{
  "model": "class-conditioned image diffusion model",
  "train_examples": 98430,
  "horizontal_flip": false,
  "arch": "uvit",
  "norm": "layernorm",
  "mlp_ratio": 4,
  "head_dim": 32,
  "fused_qkv": true,
  "qk_norm": false,
  "width": 256,
  "residual_init": "none",
  "optimizer": "nadamw",
  "steps": 15000,
  "lr_schedule": "cosine_restarts",
  "final_lr_fraction": 0
}
Rows from block 5 of a small class-conditioned image diffusion model, named by matrix and row number. Rows with one number belong to one neuron. Each number is 500 + 40 x the weight over its row's rms, rounded and kept within 0 to 999. All counts start at 0. Numbers have three digits each. After the name is the row's rms in percent of the matrix's.
After each neuron's rows are labels from the 100 images, of 14848 (inputs lightly noised), where the neuron reaches its highest value: "top examples" is what is common among them. Only what is clearly more common there than usual is listed. The data: retinal OCT scans (Kermany 2017).
# fc1: MLP up (model.blocks.5.mlp.fc1.weight, 1024x256), inputs 86-171
# fc2: MLP down (model.blocks.5.mlp.fc2.weight, 256x1024, transposed), outputs 86-171

fc1.433 108:452473509549506510450457510453535515585440462532509477507474494468446521482566446485455459475582486479554489478532561476437495565462475425524564522503438516341491531555471504489582476521512557514490456496560549458480609510507502469473497530532475524578469496
fc2.433 122:466521460491442431445519525461498500509498493422435493473447501531467509494528426493490459507550480453543485521550533616510532492490512469501442490540475497539535464484470456493620490445451509521495506485570472537497501495546557456506538542466540493461533498
top examples: finding: diabetic macular edema

fc1.119 117:532506583548423423480565471496516431507496477516540486563522448528517532521431511463499449494514534457570529479506553526497501529476442527552477481512465412434518524452558541472496526449434506456505507512537546498495516464455532623531491484493522483581435462
fc2.119 140:453463527479520545580525579502479475512496505475469522447506472468475561475510450469531492434484533575500484501413505500515529406499488514433445471509508503525423422478546525480505554541450514498517509535602471499489453528563470462402527462448482486491506466
top examples: finding: diabetic macular edema

fc1.79 116:518473504431513515466451506488523454539500494466452507431489487493507523533498557484480452457516527520530479539471477563502559554551553454487485486496462426432455452536534499493507503473528543520487505512480535545444498499562540517498499506459477487467574538
fc2.79 134:442514434502548534478494444513518529538494549479433513469478481474460383514549450487468448467499566499433480464603459540485512558487537482493514546544546488467558513458548511469591478519525539445510576488520477582479576506502470523481467477510524498502538479
top examples: finding: normal

fc1.158 111:595465464444477486514484563513517504498472572454512518513516424554459544487454516514440469481490477471488476523444559552471543476437571548526483422551509510484529522552448506506498521505523441588480413495530489529454581542488492484500550457508483527538526536
fc2.158 137:534556514508479483517500485590486501480515479452461500537533520491467525446462464559479506458517460492502531562472579517499536522442551529534491439463480518539504506498462528446505487550494540468473535474522518569496560525458520441522521574489400585564538438
top examples: finding: diabetic macular edema

fc1.229 103:463437498460501593495499503458490477429457521452459560509477488575444462467484484504521463550462508475520492579490528491458539540402521518481476470484505509492499508546488532468495462544522518487540407464591449501432530588471508503464500521485518471467478556
fc2.229 106:516532523517481421534483524479566538482513462545611489447495485491541547522533529535484538507483506561564481465454527459519466459500433470526485475474518459541472546536448469575463485487571432567449439473451559514565456452524518460516554537560518506458453503
top examples: finding: normal

fc1.641 117:520454434473539547539479469493529473506456556499547535508510487492527443508497520491443554550418466511529466505437529439543474416487483418498490486549532513561529526478486467562462526585592465539460377475424551482560544497503522480487545469468514532501553533
fc2.641 129:524513488504480456487484485515551539514519488563567476552496505492489540493515545535435545532506413474510515490466549428537500428515456509562518513479473497513496533504435490594444459507535501541444399499409582488535451487489520453556535608584458542463494567
top examples: finding: diabetic macular edema

fc1.440 098:482473459504485491497523471491437511463512522505448464556456461507502401450527466500462557518556407501506580550526519551433475557523506541546540515463475546483554554625446519573542493452525460479470459477495561478511578490537572438421458463498457488455499545
fc2.440 104:505471487518550464516436536456480498499448521514491557437502479526515548533507470489503546487491528527498482480440511528504566409555476514478445534498667479540429518508514507548479524505606469561508411429535452485519484493516444426453554459506586471413486508
top examples: finding: diabetic macular edema

fc1.569 101:417556553593526562454526442487404471470491459516495548473488496491392431458396514496499516514538499507463594473462509407479522536497378487519562485536518557478526502562546502534529446507496469544555481471515423500546510555549460535414512445430472517463447511
fc2.569 089:467579447479489481489509568470580498454485452538520409457446455487519549484531543515449495502501496560502479503513506547576516472497475508507500472506439505470504512522436551570503528477514480488431493511483584475550432456541517517500531590560482498507487502
top examples: finding: diabetic macular edema

fc1.78 115:462534528548446570468580502515471518497483506516548504499536487543487490454503503465496548430525440473476525532468539461466548515509460578573470504463443542467550494542564486472445567509422513506465451517514514499502551537519530476408528446491449518548491502
fc2.78 123:447494452487530481513516479492518500514526485434466424418471488478490411520516502486472446539455553498492484446548408522527518510559459429483460519523511436474541490472499503520562489467479529531487576438511505527504544467541503518479534505488533448487517515
top examples: finding: normal

fc1.572 111:487466486461520536482497544465503472507558485496479500537521489467469539563500499458528495493511545479429469459453480473568585495499505524518491565564560431527410467486579534482499584411501512518496567547477433433484420509477465516481509507462463494473529481
fc2.572 127:554540542567406409514524501537510533479502428460564421524484474494540545475503512561430547506495406484520483510502558495493429473429499514543492440442449498415512496496512477493471476464478480504472476527490547475551500471507598496545473494546457601522437498
top examples: finding: normal

fc1.406 121:491472499487403519465509489388459512510481479574494460471551485492486496450499504456506448503511474397528522482518527457416515516492505455458444510483435462453562475467427561539439550383500492510513476500473484490451484498489454433550473524540491495482546579
fc2.406 119:528456566538547496566438468539589483484430525535504552488455476550479536528492552534472455482513511523497463515477423422547470473472551503558614459523519529448464574468544447481515496558565469384396467557479467439515493484473507518482533416534462588526465411
top examples: finding: normal

fc1.519 090:412388465451510539503501438471429495503524540455526500444576508540452425486521520483477426557486445467579480477465429406520506495498445479530495478528534449497501430490502511447494510422500484492528456470535518489536494516532505510436477524418530523486487532
fc2.519 085:465537508552494469506493576497531536500486465553544490482515492476519509510511533491532466486501515580491540489457566493524511468487445538534501484455530486550436550527476509558436477525506509560491487551507517476526374499509485537443510537550561452485456517
top examples: finding: normal

fc1.682 105:576493423496508598497566462493505479521544506498508488525472493431476505446467520515465524506472442420504500523482557449520542481525493448505530542518483559430537481502481504552532535551507518512559475497543481466538466475477470504491523525504466479489441543
fc2.682 094:534543458489451565518532489560442500509541455476477468546508518449467495436436534481529528475516457501455524502539521483469514531470531570510461476517450503440533421483547516451472525523452553463526597502485538586444572510511507572483476542474472476570551493
top examples: finding: diabetic macular edema

fc1.505 105:513388465569484465443517479495511509473485507595534480534516519567531527512491515459569428533533570507416554498512464438383472511502467493544453528508525458469556423571487493484466504436523504508447523481468535458457509496518537495465480470539555499515512501
fc2.505 117:537517475586484443475438473488543501462508393531481493538532494521531495534516479532460471489620454512504467491497548464442461445455541521549500437478545489416532537495456455515508516473522521529470481516537504517481538481495605415472499548576490558563502415
top examples: finding: normal

fc1.340 100:547471538562512542415504520456492489463489491522528425469608489537513571503416524450560525494516470474480508476428480515510563497487508508430525508511496538488490485470525556502481424502468470505489541443467481507449497535463445516470513451451518530505456457
fc2.340 094:528383533495497582535440475488441450516488513494449520504573493545501495475489495485550519534475522431530443455492456435512496521525514478479486471519519484486498482486550469453522527476474492499519439499526416440486557556498474493519498391450518566547499472
top examples: finding: normal

fc1.598 102:549494501484483567433495543495513483461408489539494520535519505520493522464522498502500575465503443432543516458475499545493516446426531519521522501493426479454572472514489529491450536489508466526502508542520489500508468505503561538562460471411468560499464470
fc2.598 096:544526556533457482495530506544485483478482497464518486558502496517462560463477469498530499468589443464505547532492598534465495524415573554534508464495406570450527492503526525471526522547454492460502491575505521489477529504460552539495484504489456489569492462
top examples: finding: normal

fc1.241 095:574390498464544483528429520526507431549431584506543510487496462529473533465463538498483456509467471516509485483465493494550537494504468478540457579512569417527510526540520502510472487493596518483457507416485455512428490492405532467507538490432511478468491485
fc2.241 075:447555488593474515522493520504479578481514431495483455531530462457572436523492492518550483495523530509532546500540532542476471486466537545500533414471497488422553503448496497529522467495471468468521550572541489503527464476562526465462488489549490504527458459
top examples: finding: normal

fc1.265 105:542490517448555494502495503461471460451491509542463464493457506496474575456469505491489489459506520429515507519529486597498513527469532551519511453467458464434542462512453510409509554470478510496445495544491490459444462514477574587500456515469437533483513502
fc2.265 104:505540541572459482510468554581514516445503452467480473543531474521473551489479509524500475446524497531489535563469585509510500498422530565571515408488494529475481523504487483497500502559474526484472488585527499483503470532459523511451503530571470573599476449
top examples: finding: normal

fc1.342 089:519498529483475580414532454490465445503472496535537471474492514510453588468476493484484452436525489455478552553517475480476530557424487512458458439477467559576480454600480549500524483472498520512483491519526550497492544534448527501461488520406452476548546524
fc2.342 090:501565494506516442544521555518499551441516425483477501500490506484526515537553528501522446499490529576510531494519564505482538524494437509527499511464577433503456559526461475601448433485572469563506503467470597540579482418497518515466580559531555461504470438
top examples: finding: normal

fc1.592 098:498488452496481541546479482483531442476554554485568501604523509483476451520492489443455514495532509456471476565482514471467492480502509433480457563423443551521509511533508485488476534553468499450577447509558590474508578502469511553512517516422569443548508511
fc2.592 097:463593543530444478491572527490488535470542408481494462512548544417554559509557456479559519475528468550533531503456590535489525489476461507519409464445531508486491482493466506578453496483469466566523514537533552499561435432523523484458503533538525457472448514
top examples: finding: diabetic macular edema

fc1.162 096:565473504461531542503442451462508439521476588510552465495531490535470462478466594520446453479461478510508472533472526478575484501515456504543513509511531416505453486517538485507404515534512522464481466447531536543414503525458500475465531471436485531468520495
fc2.162 082:425451552526477441521449475537536515474504512520545466513498453518534514536542514490438574485474449488559492471504472488509487512504465489540572480441427498461523533464535428479512443480529470408502442540481497429533421494534582508553511477557545510511408537
top examples: finding: normal

fc1.580 087:553457490505493563523535527443443506501505467454489427525491510472552485487470480505483482515559438488473502497455476482467535451497462522505538503413491559448548505531464531433507497470543487416548480487519417507513505447598507502530460519480452513553513506
fc2.580 071:425473490513512517478498518497523481523488510565553522498496513478445564476478502459546489498368484553491478504438570505526580500529436503454462522527504474561464436538521527504400494517454521544506488487473491457461490526500454528485521511490560479480499499
top examples: finding: diabetic macular edema

fc1.37 086:554501454522497488506482440431539454453466555466474481498500534487438461418517538447466519544464520557441521507456532476511485451487564438514450553458567494539476460550504471497483482485476484544520482422546513444503547476449511508508463512398538447501460500
fc2.37 086:466486474519501474529468515429501563496544461533565450485489496488586527559550539501500486592472494491558492406516473463516472474505405457496492494474476437482502507481453471578492426414498481536460513497479516458558471425576562492550514489560549542458471496
top examples: finding: diabetic macular edema

fc1.699 092:567479517463484535450503434447400481481506489507487510551551512509513496553510508482507547515512477435492478472560422462476484494411495496485517478487488516459486414465479498504482515515536459468507517477537473434494438445531472487553472485451484512499481410
fc2.699 075:521426560457497612470537465503485447547447555545520543512530532456513506454490521438516494493502490443476546500481477459473522500524553543414540510494449527518514443455513511437460484506488539462530471484555429475453482538504491530510457415487511483511512560
top examples: finding: diabetic macular edema

fc1.4 085:509507426552442498470473465460438523479542468546512437553425497506510513522548491535463485538466480422540495478562465556449445423450514460489575447504455518463511489463485484545517461462581468480480466508491504453552470477525532510497493563506491495523442503
fc2.4 069:467479444446507550535539455490478435596495531444483493468533515444465497441516453449473494444469468489454500513469533480475549495504477553468472566507463505568509480492494579468488458524488513484523554465520507497444551525452441516528476434497440457456578522
top examples: finding: normal

fc1.614 095:578443479557492501513532462486487475490532579543416505568471485544527470519511548492478492487516526477522482480537509377463507501494500509527523501513493428483534470482567516520535554491494497392523559513550498477464538515482476476445488480553468532513526439
fc2.614 099:531413522426478578523524468492471469544485533501534494515543523521472476459474508446491520510481490436523501492539455431516493609463554476486498528467451510499505449516559540403439488507485539452510502476515431554441570498484499554511472425423494489543529518
top examples: finding: diabetic macular edema

fc1.369 107:535542541556484483466530534469384488482507445480504490450483492525439549546444464504514511501549476485481537585494524520447517519510436491503589420540477554472500498555512497534490519480455562551550499538553505508467522554524497494372496479542478447565499543
fc2.369 101:505544503508500451489454532474534503497544456516501433487458449448545518549547511506463515517470531534554474457496503534551506487485443463494452515469532472527489542540439481570500445478527493585443490449441614536566475452523544490524507566552533513454471522
top examples: finding: normal

fc1.453 098:498470466576496587439474494461490499429477485494498460460533533523489518494500480432537470466534455475498493523537479516429486467494544487491473483501439625500550495539450569529470498466522446489575513503575515498495593498502488520447438475492494475493460568
fc2.453 089:458517521564530551481523502527492462482442488469507520511465504455465604477436473449501512432558486529475555567482539508468573531501561578506536517514457561553467505504502516428490504559515526448486522508505480485458521535492487570469442432485450506537511491
top examples: finding: normal

fc1.277 097:470508501537462506538530544485535498459504502527569556473590547549489473552459497407517427499477480561441475480470501490529517468496537497541418570527543453554458533526491557516478570532502529555530488439540508524449572487503471469398517445480545416495545540
fc2.277 086:421523481444451531509554462486447532557520518490459480534469544434466442480523456464538558477557472452467524548538478510469522527528477491433490567494490550513529471426518532477525455534427555455545533517517499504518533512512484525480447458493517444455535543
top examples: finding: normal

fc1.595 085:447493450486538588482537497497413523364479520524483557545449511544501482522499512520526566454513511513477557506502567538506486446438568512506488450497560496544538452447542474536431509453536498535494503427514438503487473502494533485454485476364534477510439499
fc2.595 067:471540497458493531512537490576501474516467520462451507537474547443451529437469478478494487447547455498438571549495493492475570503494533533517479527540458609476551492488538530454545519566414552445534531586518529504506509577525496546513441513482500476477504528
top examples: finding: normal

fc1.443 115:511491547547475465514559447514534516391463487532426471519505446488497460489489499482459466522498455461473473478554513469450513498502489520503603516472491509459529530538529496500524440495496458478523471520516553453508539440525505520492474411529519519544469486
fc2.443 149:469471542531497535537514510496542488493442501494548488487445486465509563521495534450515513491493534514498516484522440490513512528508495529492603555502443499488445460502584545468433507506495482493505552567523474439498454481570487624453488385454541472538449503
top examples: finding: diabetic macular edema

fc1.374 089:509531480477436569473507579480514445578546597464498513540574543501491488517537528461493504558478525522440550436457532472554616441485531495491448539450512522526475527536475503467513496500432509453525463481575506482530519546429477471433458516437573430495481569
fc2.374 083:479440547474503488487486475411463540465542498506474466491530473501536510556538502515502532545492518517557463438492464433526450477507459441457529458524560465441470440449550465492531445416529462518506442521567487420522486459540480495481514474538555513527457547
top examples: finding: diabetic macular edema

fc1.140 087:548574434529554441468570481524517546495521464526514419529517444393512465516410512519444485523511491481480498499552478432472474497522484491521520507491428509411484543500467523515517496532469488553494517482434537501532541506508513516480427516511498517429474492
fc2.140 074:485525516440466425517520504504446531520504494445495492437479525482544493486509532484489524474459487501434494514534482564502521519565472526542465600504506502571473487463550500566402514548485536557501569480500467528531468469542540497489533424531566451493490527
top examples: finding: diabetic macular edema

fc1.590 101:474514486532545457448561450510521443403475519498461486453540467473470519513491458491444459470463508569531483546542479462496487515510477555445540523492414499472562425530563548508474460439512535608526473516518510520463480601495550543459533483528473567486479551
fc2.590 102:457490475515462448477470556444491510540553475554539434523483532491489425513517529428524518567491505500495471439576487525506487477493446413518494556497513431499524494477511485531433446415476543527513527500462467526472456465541556556493486498538618473503491541
top examples: finding: normal

fc1.426 107:531423491485539519543479509520550505487463505585401513488474510509492456512413588488522414466518566500404484480498484479546527473528476508534504486523489429457452500471596480496500490517520520508476462483520453485465476581525464519415528407530457534547510470
fc2.426 124:483542428459441548520507528442517518518566479488565475493492546525503552444517483509457515559551419495533557503476556473471504486508460473479383497472460560587537464587395486514543534444503518551562488431457505575513531475548507471572475561432518459430529565
top examples: finding: normal

fc1.729 101:509458443450514532455544463523452407520510518499450548546521471500531427512487607505483464470471496477504505509477578466531622454528518506523431521541516419528461490482451497521472557504485509544500524462472538511490450487521504567526532486493516482430503541
fc2.729 106:549515525491496534566524447558457501458480495431468522516547484512487478495430438543465462511540527446507533537507445506456518544473552540497518408496513535506507537497529498438552499512506491425475479486533475500500576510505490498523479435463454561544529476
top examples: finding: normal

fc1.671 102:603465477505535564453546428483452473510523511539551469419497453393497435448420531506439489516469486481497453530425503405543550486469468434484509481548453521475505526458469508549435504525548539566516500454494474494493495572455467485493543516527455495459501539
fc2.671 095:421513479503488531561545502474529497541501486477485481513456510421493504479542465458477529489541461524495552509486499550518591489514438548492482545484460544555507489476478575555511487532475584529539573561470525540542454487552538553493510576535498426463480560
top examples: finding: diabetic macular edema

fc1.159 091:505458513517555517488546526481538413470502501533403495507514496466522541480476498468489431436465538463511546449531512511511551588438525504502535545511528488520492464560550543430380481513468569553526509506522417461478507531444538531422453434431474481443493478
fc2.159 084:540474482501546427493455506513544430497476553524532503448421450503494485518523522551476505514463528529504387491459471489522477447526469458504524516519493447512437524515468466533499506495495492549422490567482542508538429526518469490502506513549567526479485496
top examples: finding: normal

fc1.394 098:551518481453518556481504501420475501554455508572520482538450425432515538523452495464545585580499515472505505519471486491517465479522591478471431546494452479488538542444482493589465402529453532541478525439478500476464493515391515511479472547461519450467507467
fc2.394 096:536477505536504451565427474501537522436534476524594452488504475561555539547542528524491531549454482519591439441466482491520429470487458449523497444437511452458490560543490464509496497422561428490438487448443487521498512443490507465546510547524524530513488466
top examples: finding: diabetic macular edema

fc1.135 092:549455530451522491436480415421464485486464493448506414554563457494494502523452550525544432510470485434574550475518420563512536483481545528464517427527443529467476487447497510491541457464509476464514476529467485460506450483500513548516500514431546536527461486
fc2.135 082:511482569509493575492506508571528459508445523467515522490500472422510503508464466443516554465491572422503504502533428488506531586480541503439546531450452509528531496495579523422483530533498496375501525530523437494455485522416490607462449441458462482507515552
top examples: finding: normal

fc1.272 087:542536484527509533540484440485523480483496486528483499510497441474477488508487522466391449480557495521506445465481498522448510454452477463544460530503525465504512486578449505520546455521511496523497544464490562512509485499473534510569530519473479550470505449
fc2.272 084:446537474508510473528510588514511556480497449556534528409493428489509522502534534507515459489445567551504465501441513509544516433515476467487447496508514452528493521551464487538469550488466447541445526533485533535513428481535492482490536557524517517488474487
top examples: finding: diabetic macular edema

fc1.190 102:556567505484453488442539565424495482515605533555536416502524515438513486502520532503497542483516432434461508518536490547474491567456474595504516487517391538498532406506510490512478455421499526475474529512499421409520435525493531518500486540481483477507509539
fc2.190 090:486546444460445540480543497549458486502573462439474447587535534453464510465519456476545487505535458446504535525550560575448543563516505548504450539463478504559548467539461546457527437465436542530567591498489526544515491453503507537531490543493469456540503481
top examples: finding: diabetic macular edema

fc1.3 094:605489472494542485520544502498484513497483518544536496502468434461461566572387496488512485522467461443487520491436478540568519489424552497462525498475519447500548492482443525520454371556561508521459456427512475505519490594486528545529482531471575507462488502
fc2.3 096:572416530489495473527467514484516512471509497556531495496571499538556482514491533518476496542445573506566470449454462448509461494518493474503496485470588431519479527530496425558427500453557469524460490426491453481493509477514522479519573493506516500514492493
top examples: finding: normal

fc1.620 108:489406540524487485467542455424542494481549483566476482489503522537573523526486477390543549520480506465427536522478517475440526506481501507460510486519510506548505514530540535508452458528596460513533437462534493383517507512461451439476471485480501500531466514
fc2.620 119:481510484516467460551485557532535490507520486466534430495478485526470496498544503523447508453525425547548482500530570509526497443460491460548456470466467472433540438519489485475547528474464497498467520496531562517486549476565552469512518556484478525530497439
top examples: finding: normal

fc1.518 125:563472561489436515475574458516466474479496468486535486547579480552531493545444502497507461520539511491508514462535454430483481484434500551552566522492550471431485477500443501461517491520498520514546490461528446529440551484485410471503473469457520545508537419
fc2.518 160:547448494455480561471524462485428519531462537433447492469496526498488427474495512484477484543480506416459541476609400546496561622535507537503498532577485509490514466494543555456511504468510534530525550433528457553489569492480474569502485377462489479523521538
top examples: finding: diabetic macular edema

fc1.566 090:573588441446527590536505509521543453517515562516487517500440418469450513479390597535456491467458507451487473495445541548564569526511495573493460508507423542465490461436460545563525490495457530526456537489461518518416544525413482467446494480416514466435533521
fc2.566 078:450546501533425541533561502584475511487517467412442513564543517490454497445467468501515481457525466489468570568501552556481546538447527569510514459492521532537491496505517502466561519539499491430532536474547491518463543543471478515519494511476452500532517421
top examples: finding: normal

fc1.631 096:483491522514544612461561505449426469505515549518502482504508511534507568462441542509466503445517385465523514537488559467466588515498493588575464493466485547516475455600514514450491515432475577446539480491543479505513471599452487541476570454479453499528511472
fc2.631 082:476475477464509461546468483455582483534514522555546470448426449476550479526558536511432537557484526533522437418523451462588442454565417408503458532488491445464528498492508488553483484465509511553462518495467553487542484450556490493510561523539530500472497531
top examples: finding: diabetic macular edema

fc1.351 090:484493517500510530517532403499445510481541455512464489571455495421515471559523498481483506488512437435501513514579543433432519487518446495513542476519446433417544483532607523498518518453426510503536527508485553451499535513531473573493516497566459530531482461
fc2.351 068:490395540505467505459491510480508493517463467483565452522486485513549588517477523471516534511468416518518511445559488501518488539445510536530536515479425459470501477488538529447465468450496455517523476538557465448482466457524516592530442423458509476530449551
top examples: finding: diabetic macular edema

fc1.205 099:598540431456464528482510537500535497508512481489510512553442462531515517484431527534409548540502476457543445530566459501490525505522498535603518479472413559437534462502474553490562526496440548594532506563515558474476509446528526523492492528512467466453476529
fc2.205 095:463512568573477446477524580519516507493500443488474482508504476429492578462502537463563500459473557558493490538487542566521568512487491520500484492484518444518441521479515522523390483528469483524420531548518541516559431499484549504460544461531563491564486481
top examples: finding: diabetic macular edema

fc1.296 123:482513507442519505559501500477556508540512552486530449513488441468500480483476576521477449508506455522458491482501505551526505472463541474549474496518490464440479478497454504548561502459566466471422488486428591469422502497480473433543520594545548486440517437
fc2.296 144:479512401515541513494515456531535490518475519478498496451450515507467390490519493450443458516554497479475497511603446517483490542500527497515503554498525513465522530460527512460530447493512545479525573425467472557475597497510481547534444477483473486515511526
top examples: finding: diabetic macular edema

fc1.352 092:542489465496477506417448504519492532486494495523509505547544472477480513482508477529464521564498455531466503495516444509521542396525461486559479505564447535500557478475461488605494501498497523559416489446421561503523435517501541583540536515506478514461520545
fc2.352 090:479527577544434503504528516466473491464441459471468469533542513467522561522495434486578490483513585436560513508492501563499580553499502520507481474491517483478493439439523526513492504464451454479474500588565509470570460492501502560444506516483578483578444498
top examples: finding: normal

fc1.295 094:491395478520503466542482574503439458483453468567570486528560507543471458446483574472442455472462455505505472571462515462485553480482442496516416530510499402523458550566509529524465555464496525469452494462466532522536442472452484509477512468459489506527525500
fc2.295 082:498542505529430487574512477464472536441515443472508463515546522469528504489542472537469520519545468464567543497552505545485497531423498579543485404458472537478543537444482481497526462492529492482509475505474492521527540464539568507530436476535468507515476462
top examples: finding: normal

fc1.476 126:571494485560524495502495474489542477479446488552449493471458456473538499501483523512513502534502530516502491454502530499456542550575536527468545519507443536468498562551562525488449443494508526548507444448504519502478551551435464483438505443529509487497545485
fc2.476 156:472473566583528488595472499535524513413430505502492511483485455535501551562491504498507505485541532540478476495475452446508464484476519504530617485462499494432462518453576474470523497519533437409474515584499503397531456477520487591448463407491516520572459445
top examples: finding: normal

fc1.719 108:520360481469550510482470474458531474506477488535512516518447461486513460548457508474469459559495461515514491495470443413537511446454551506464478536548498483484465531499484557527507511491599478503494460488468519503472455547506498443465482516537509500495513490
fc2.719 106:461467504452511510518494540530503432579452534492467561478432523475433532457497451467505486441509468509458489538469516507470560485514519524469455535535472543577491465432480562483556496576478565494540534535461497531464509546523472486502483514492447441462522536
top examples: finding: diabetic macular edema

fc1.321 090:534436442487551559505526453521479420542441553567446540433442495445535515470447532489530444456503520477502474534388457514507542489547570459483465540549469490515444437501496552501443469527504493538546488507424617541507536530516537502495481478485479461493527529
fc2.321 086:526462539473506454558481524493515506500511519478487533487548467517476487537537526555485465469446573494531455450498468498539505477513496493534431470542529445523497536517477445544503535493542470556463465447512509556503473527483524436468609502492492559474513468
top examples: finding: normal

fc1.243 092:521464536505468450461501520505484519515548493522481457586482512448513485561528471509422557560494459422456487449545494535513527526454443506458542506501448484494569462475530488493541446452551565521535514494493468490496466520516521549513467491469447535440424575
fc2.243 078:510512603532464472521533504459506571476493444493529444494585479451552526531542462507527496532487515510577496437472534493458465479414436481523427450434557465502515547475486484518442457502511466530456506563518538479551479448493554480515510487536549515515471479
top examples: finding: normal

fc1.695 109:522533568555507487452531543500471498484454523491473476533472524489447541519452503476497491503519431485428526474521470562504488557385583538532575491479413583507547493560495539501462461503500556527486577505490437484455504535477523479514477497555504543506464474
fc2.695 121:512608555525475457487502546532506455481528456490519512537483463455500553494463493497497524428519507551533501547441610557499540439473495529534500459482528507493440517523512521572451532569494503532481464553504557502524449502454554488445528610515504508534493465
top examples: finding: normal

fc1.314 103:561367510433558572467460506526508477517524439499526486500550480508454534524412540480449472491484466517416456568527484426505533455518473593551528488501515486564481438562587518468434515486568497538471529499500528523407491530511468506488526454438535539548556516
fc2.314 104:517589512520460461515527512538458543463527451466522498543563483494520505484467465502494511475554438473535540509512610551438511485456537563543456408477495544446507515489475482506534474510483491470508532548518532475530521478519551439477499587535488538525476472
top examples: finding: normal

fc1.246 097:465469542506517488445544440498495525410510533518558529525512496473524480487474506505522474521585397418483512580419518475548493483498489563552521535407509463393513552470516492540519417505502412485552409496436551512521551502575531484550534571512539481540454460
fc2.246 092:461515522517460484518478506505479524446582436547552486568564522539484562541492525443541495543469510469512544454450522483443489441507460500503491518504400483515511468572476520491498537486523499561528408535511523462524486528515508543467532552483533475512523478
top examples: finding: diabetic macular edema

fc1.322 099:483431487434511553482522505487468459530477576506471512428457482506484569499499586464524427456495544496504501471414513531567558541495527481553450468507498400592447469491547548498380517519515513518467514554538463531509403522513487492485550464495471507405516504
fc2.322 082:504511496478454524466541471482560474562571550498483514554482542518434440445481468549473521456549427455483509524497512414517486538484463469443434540514465548519550472493478518491521457500462579484494498506507538560484554533505476508512521530524406521460581546
top examples: finding: normal

fc1.96 096:488571524570470491480522480504491429412520493568397480520515460463461533524507524493458491462462503527473485497487535546495508529441395467471539501455497463487541471592446490552441466475452435507441510459473508485503517463576543458550493530529473505480507486
fc2.96 086:466517459465479444522496518465569485506531458535523453419431468482509516478538548492454514520437469501520436469510452502538493488508421438506455510508423501430522481527490536538506498479429527576467541517484575543545485449538542510513518579506513489451519536
top examples: finding: diabetic macular edema

fc1.742 103:543488462488526568524435512479497491477473495546502481495480400515483537483491532554447438533502470543475507492472473504477476471442461511494532544506497482479496566504400472540490419476530481502482487426486494516497564507444513494531479547457516486445462573
fc2.742 101:496492443449493512505505525447468502542583496527542484443574570554520450468521507502489489546464480481520506469433542434491509454561467477494382508517548492555512506515421509519498533449509505547515498422471461523508545557501482395528553559484495490438537534
top examples: finding: normal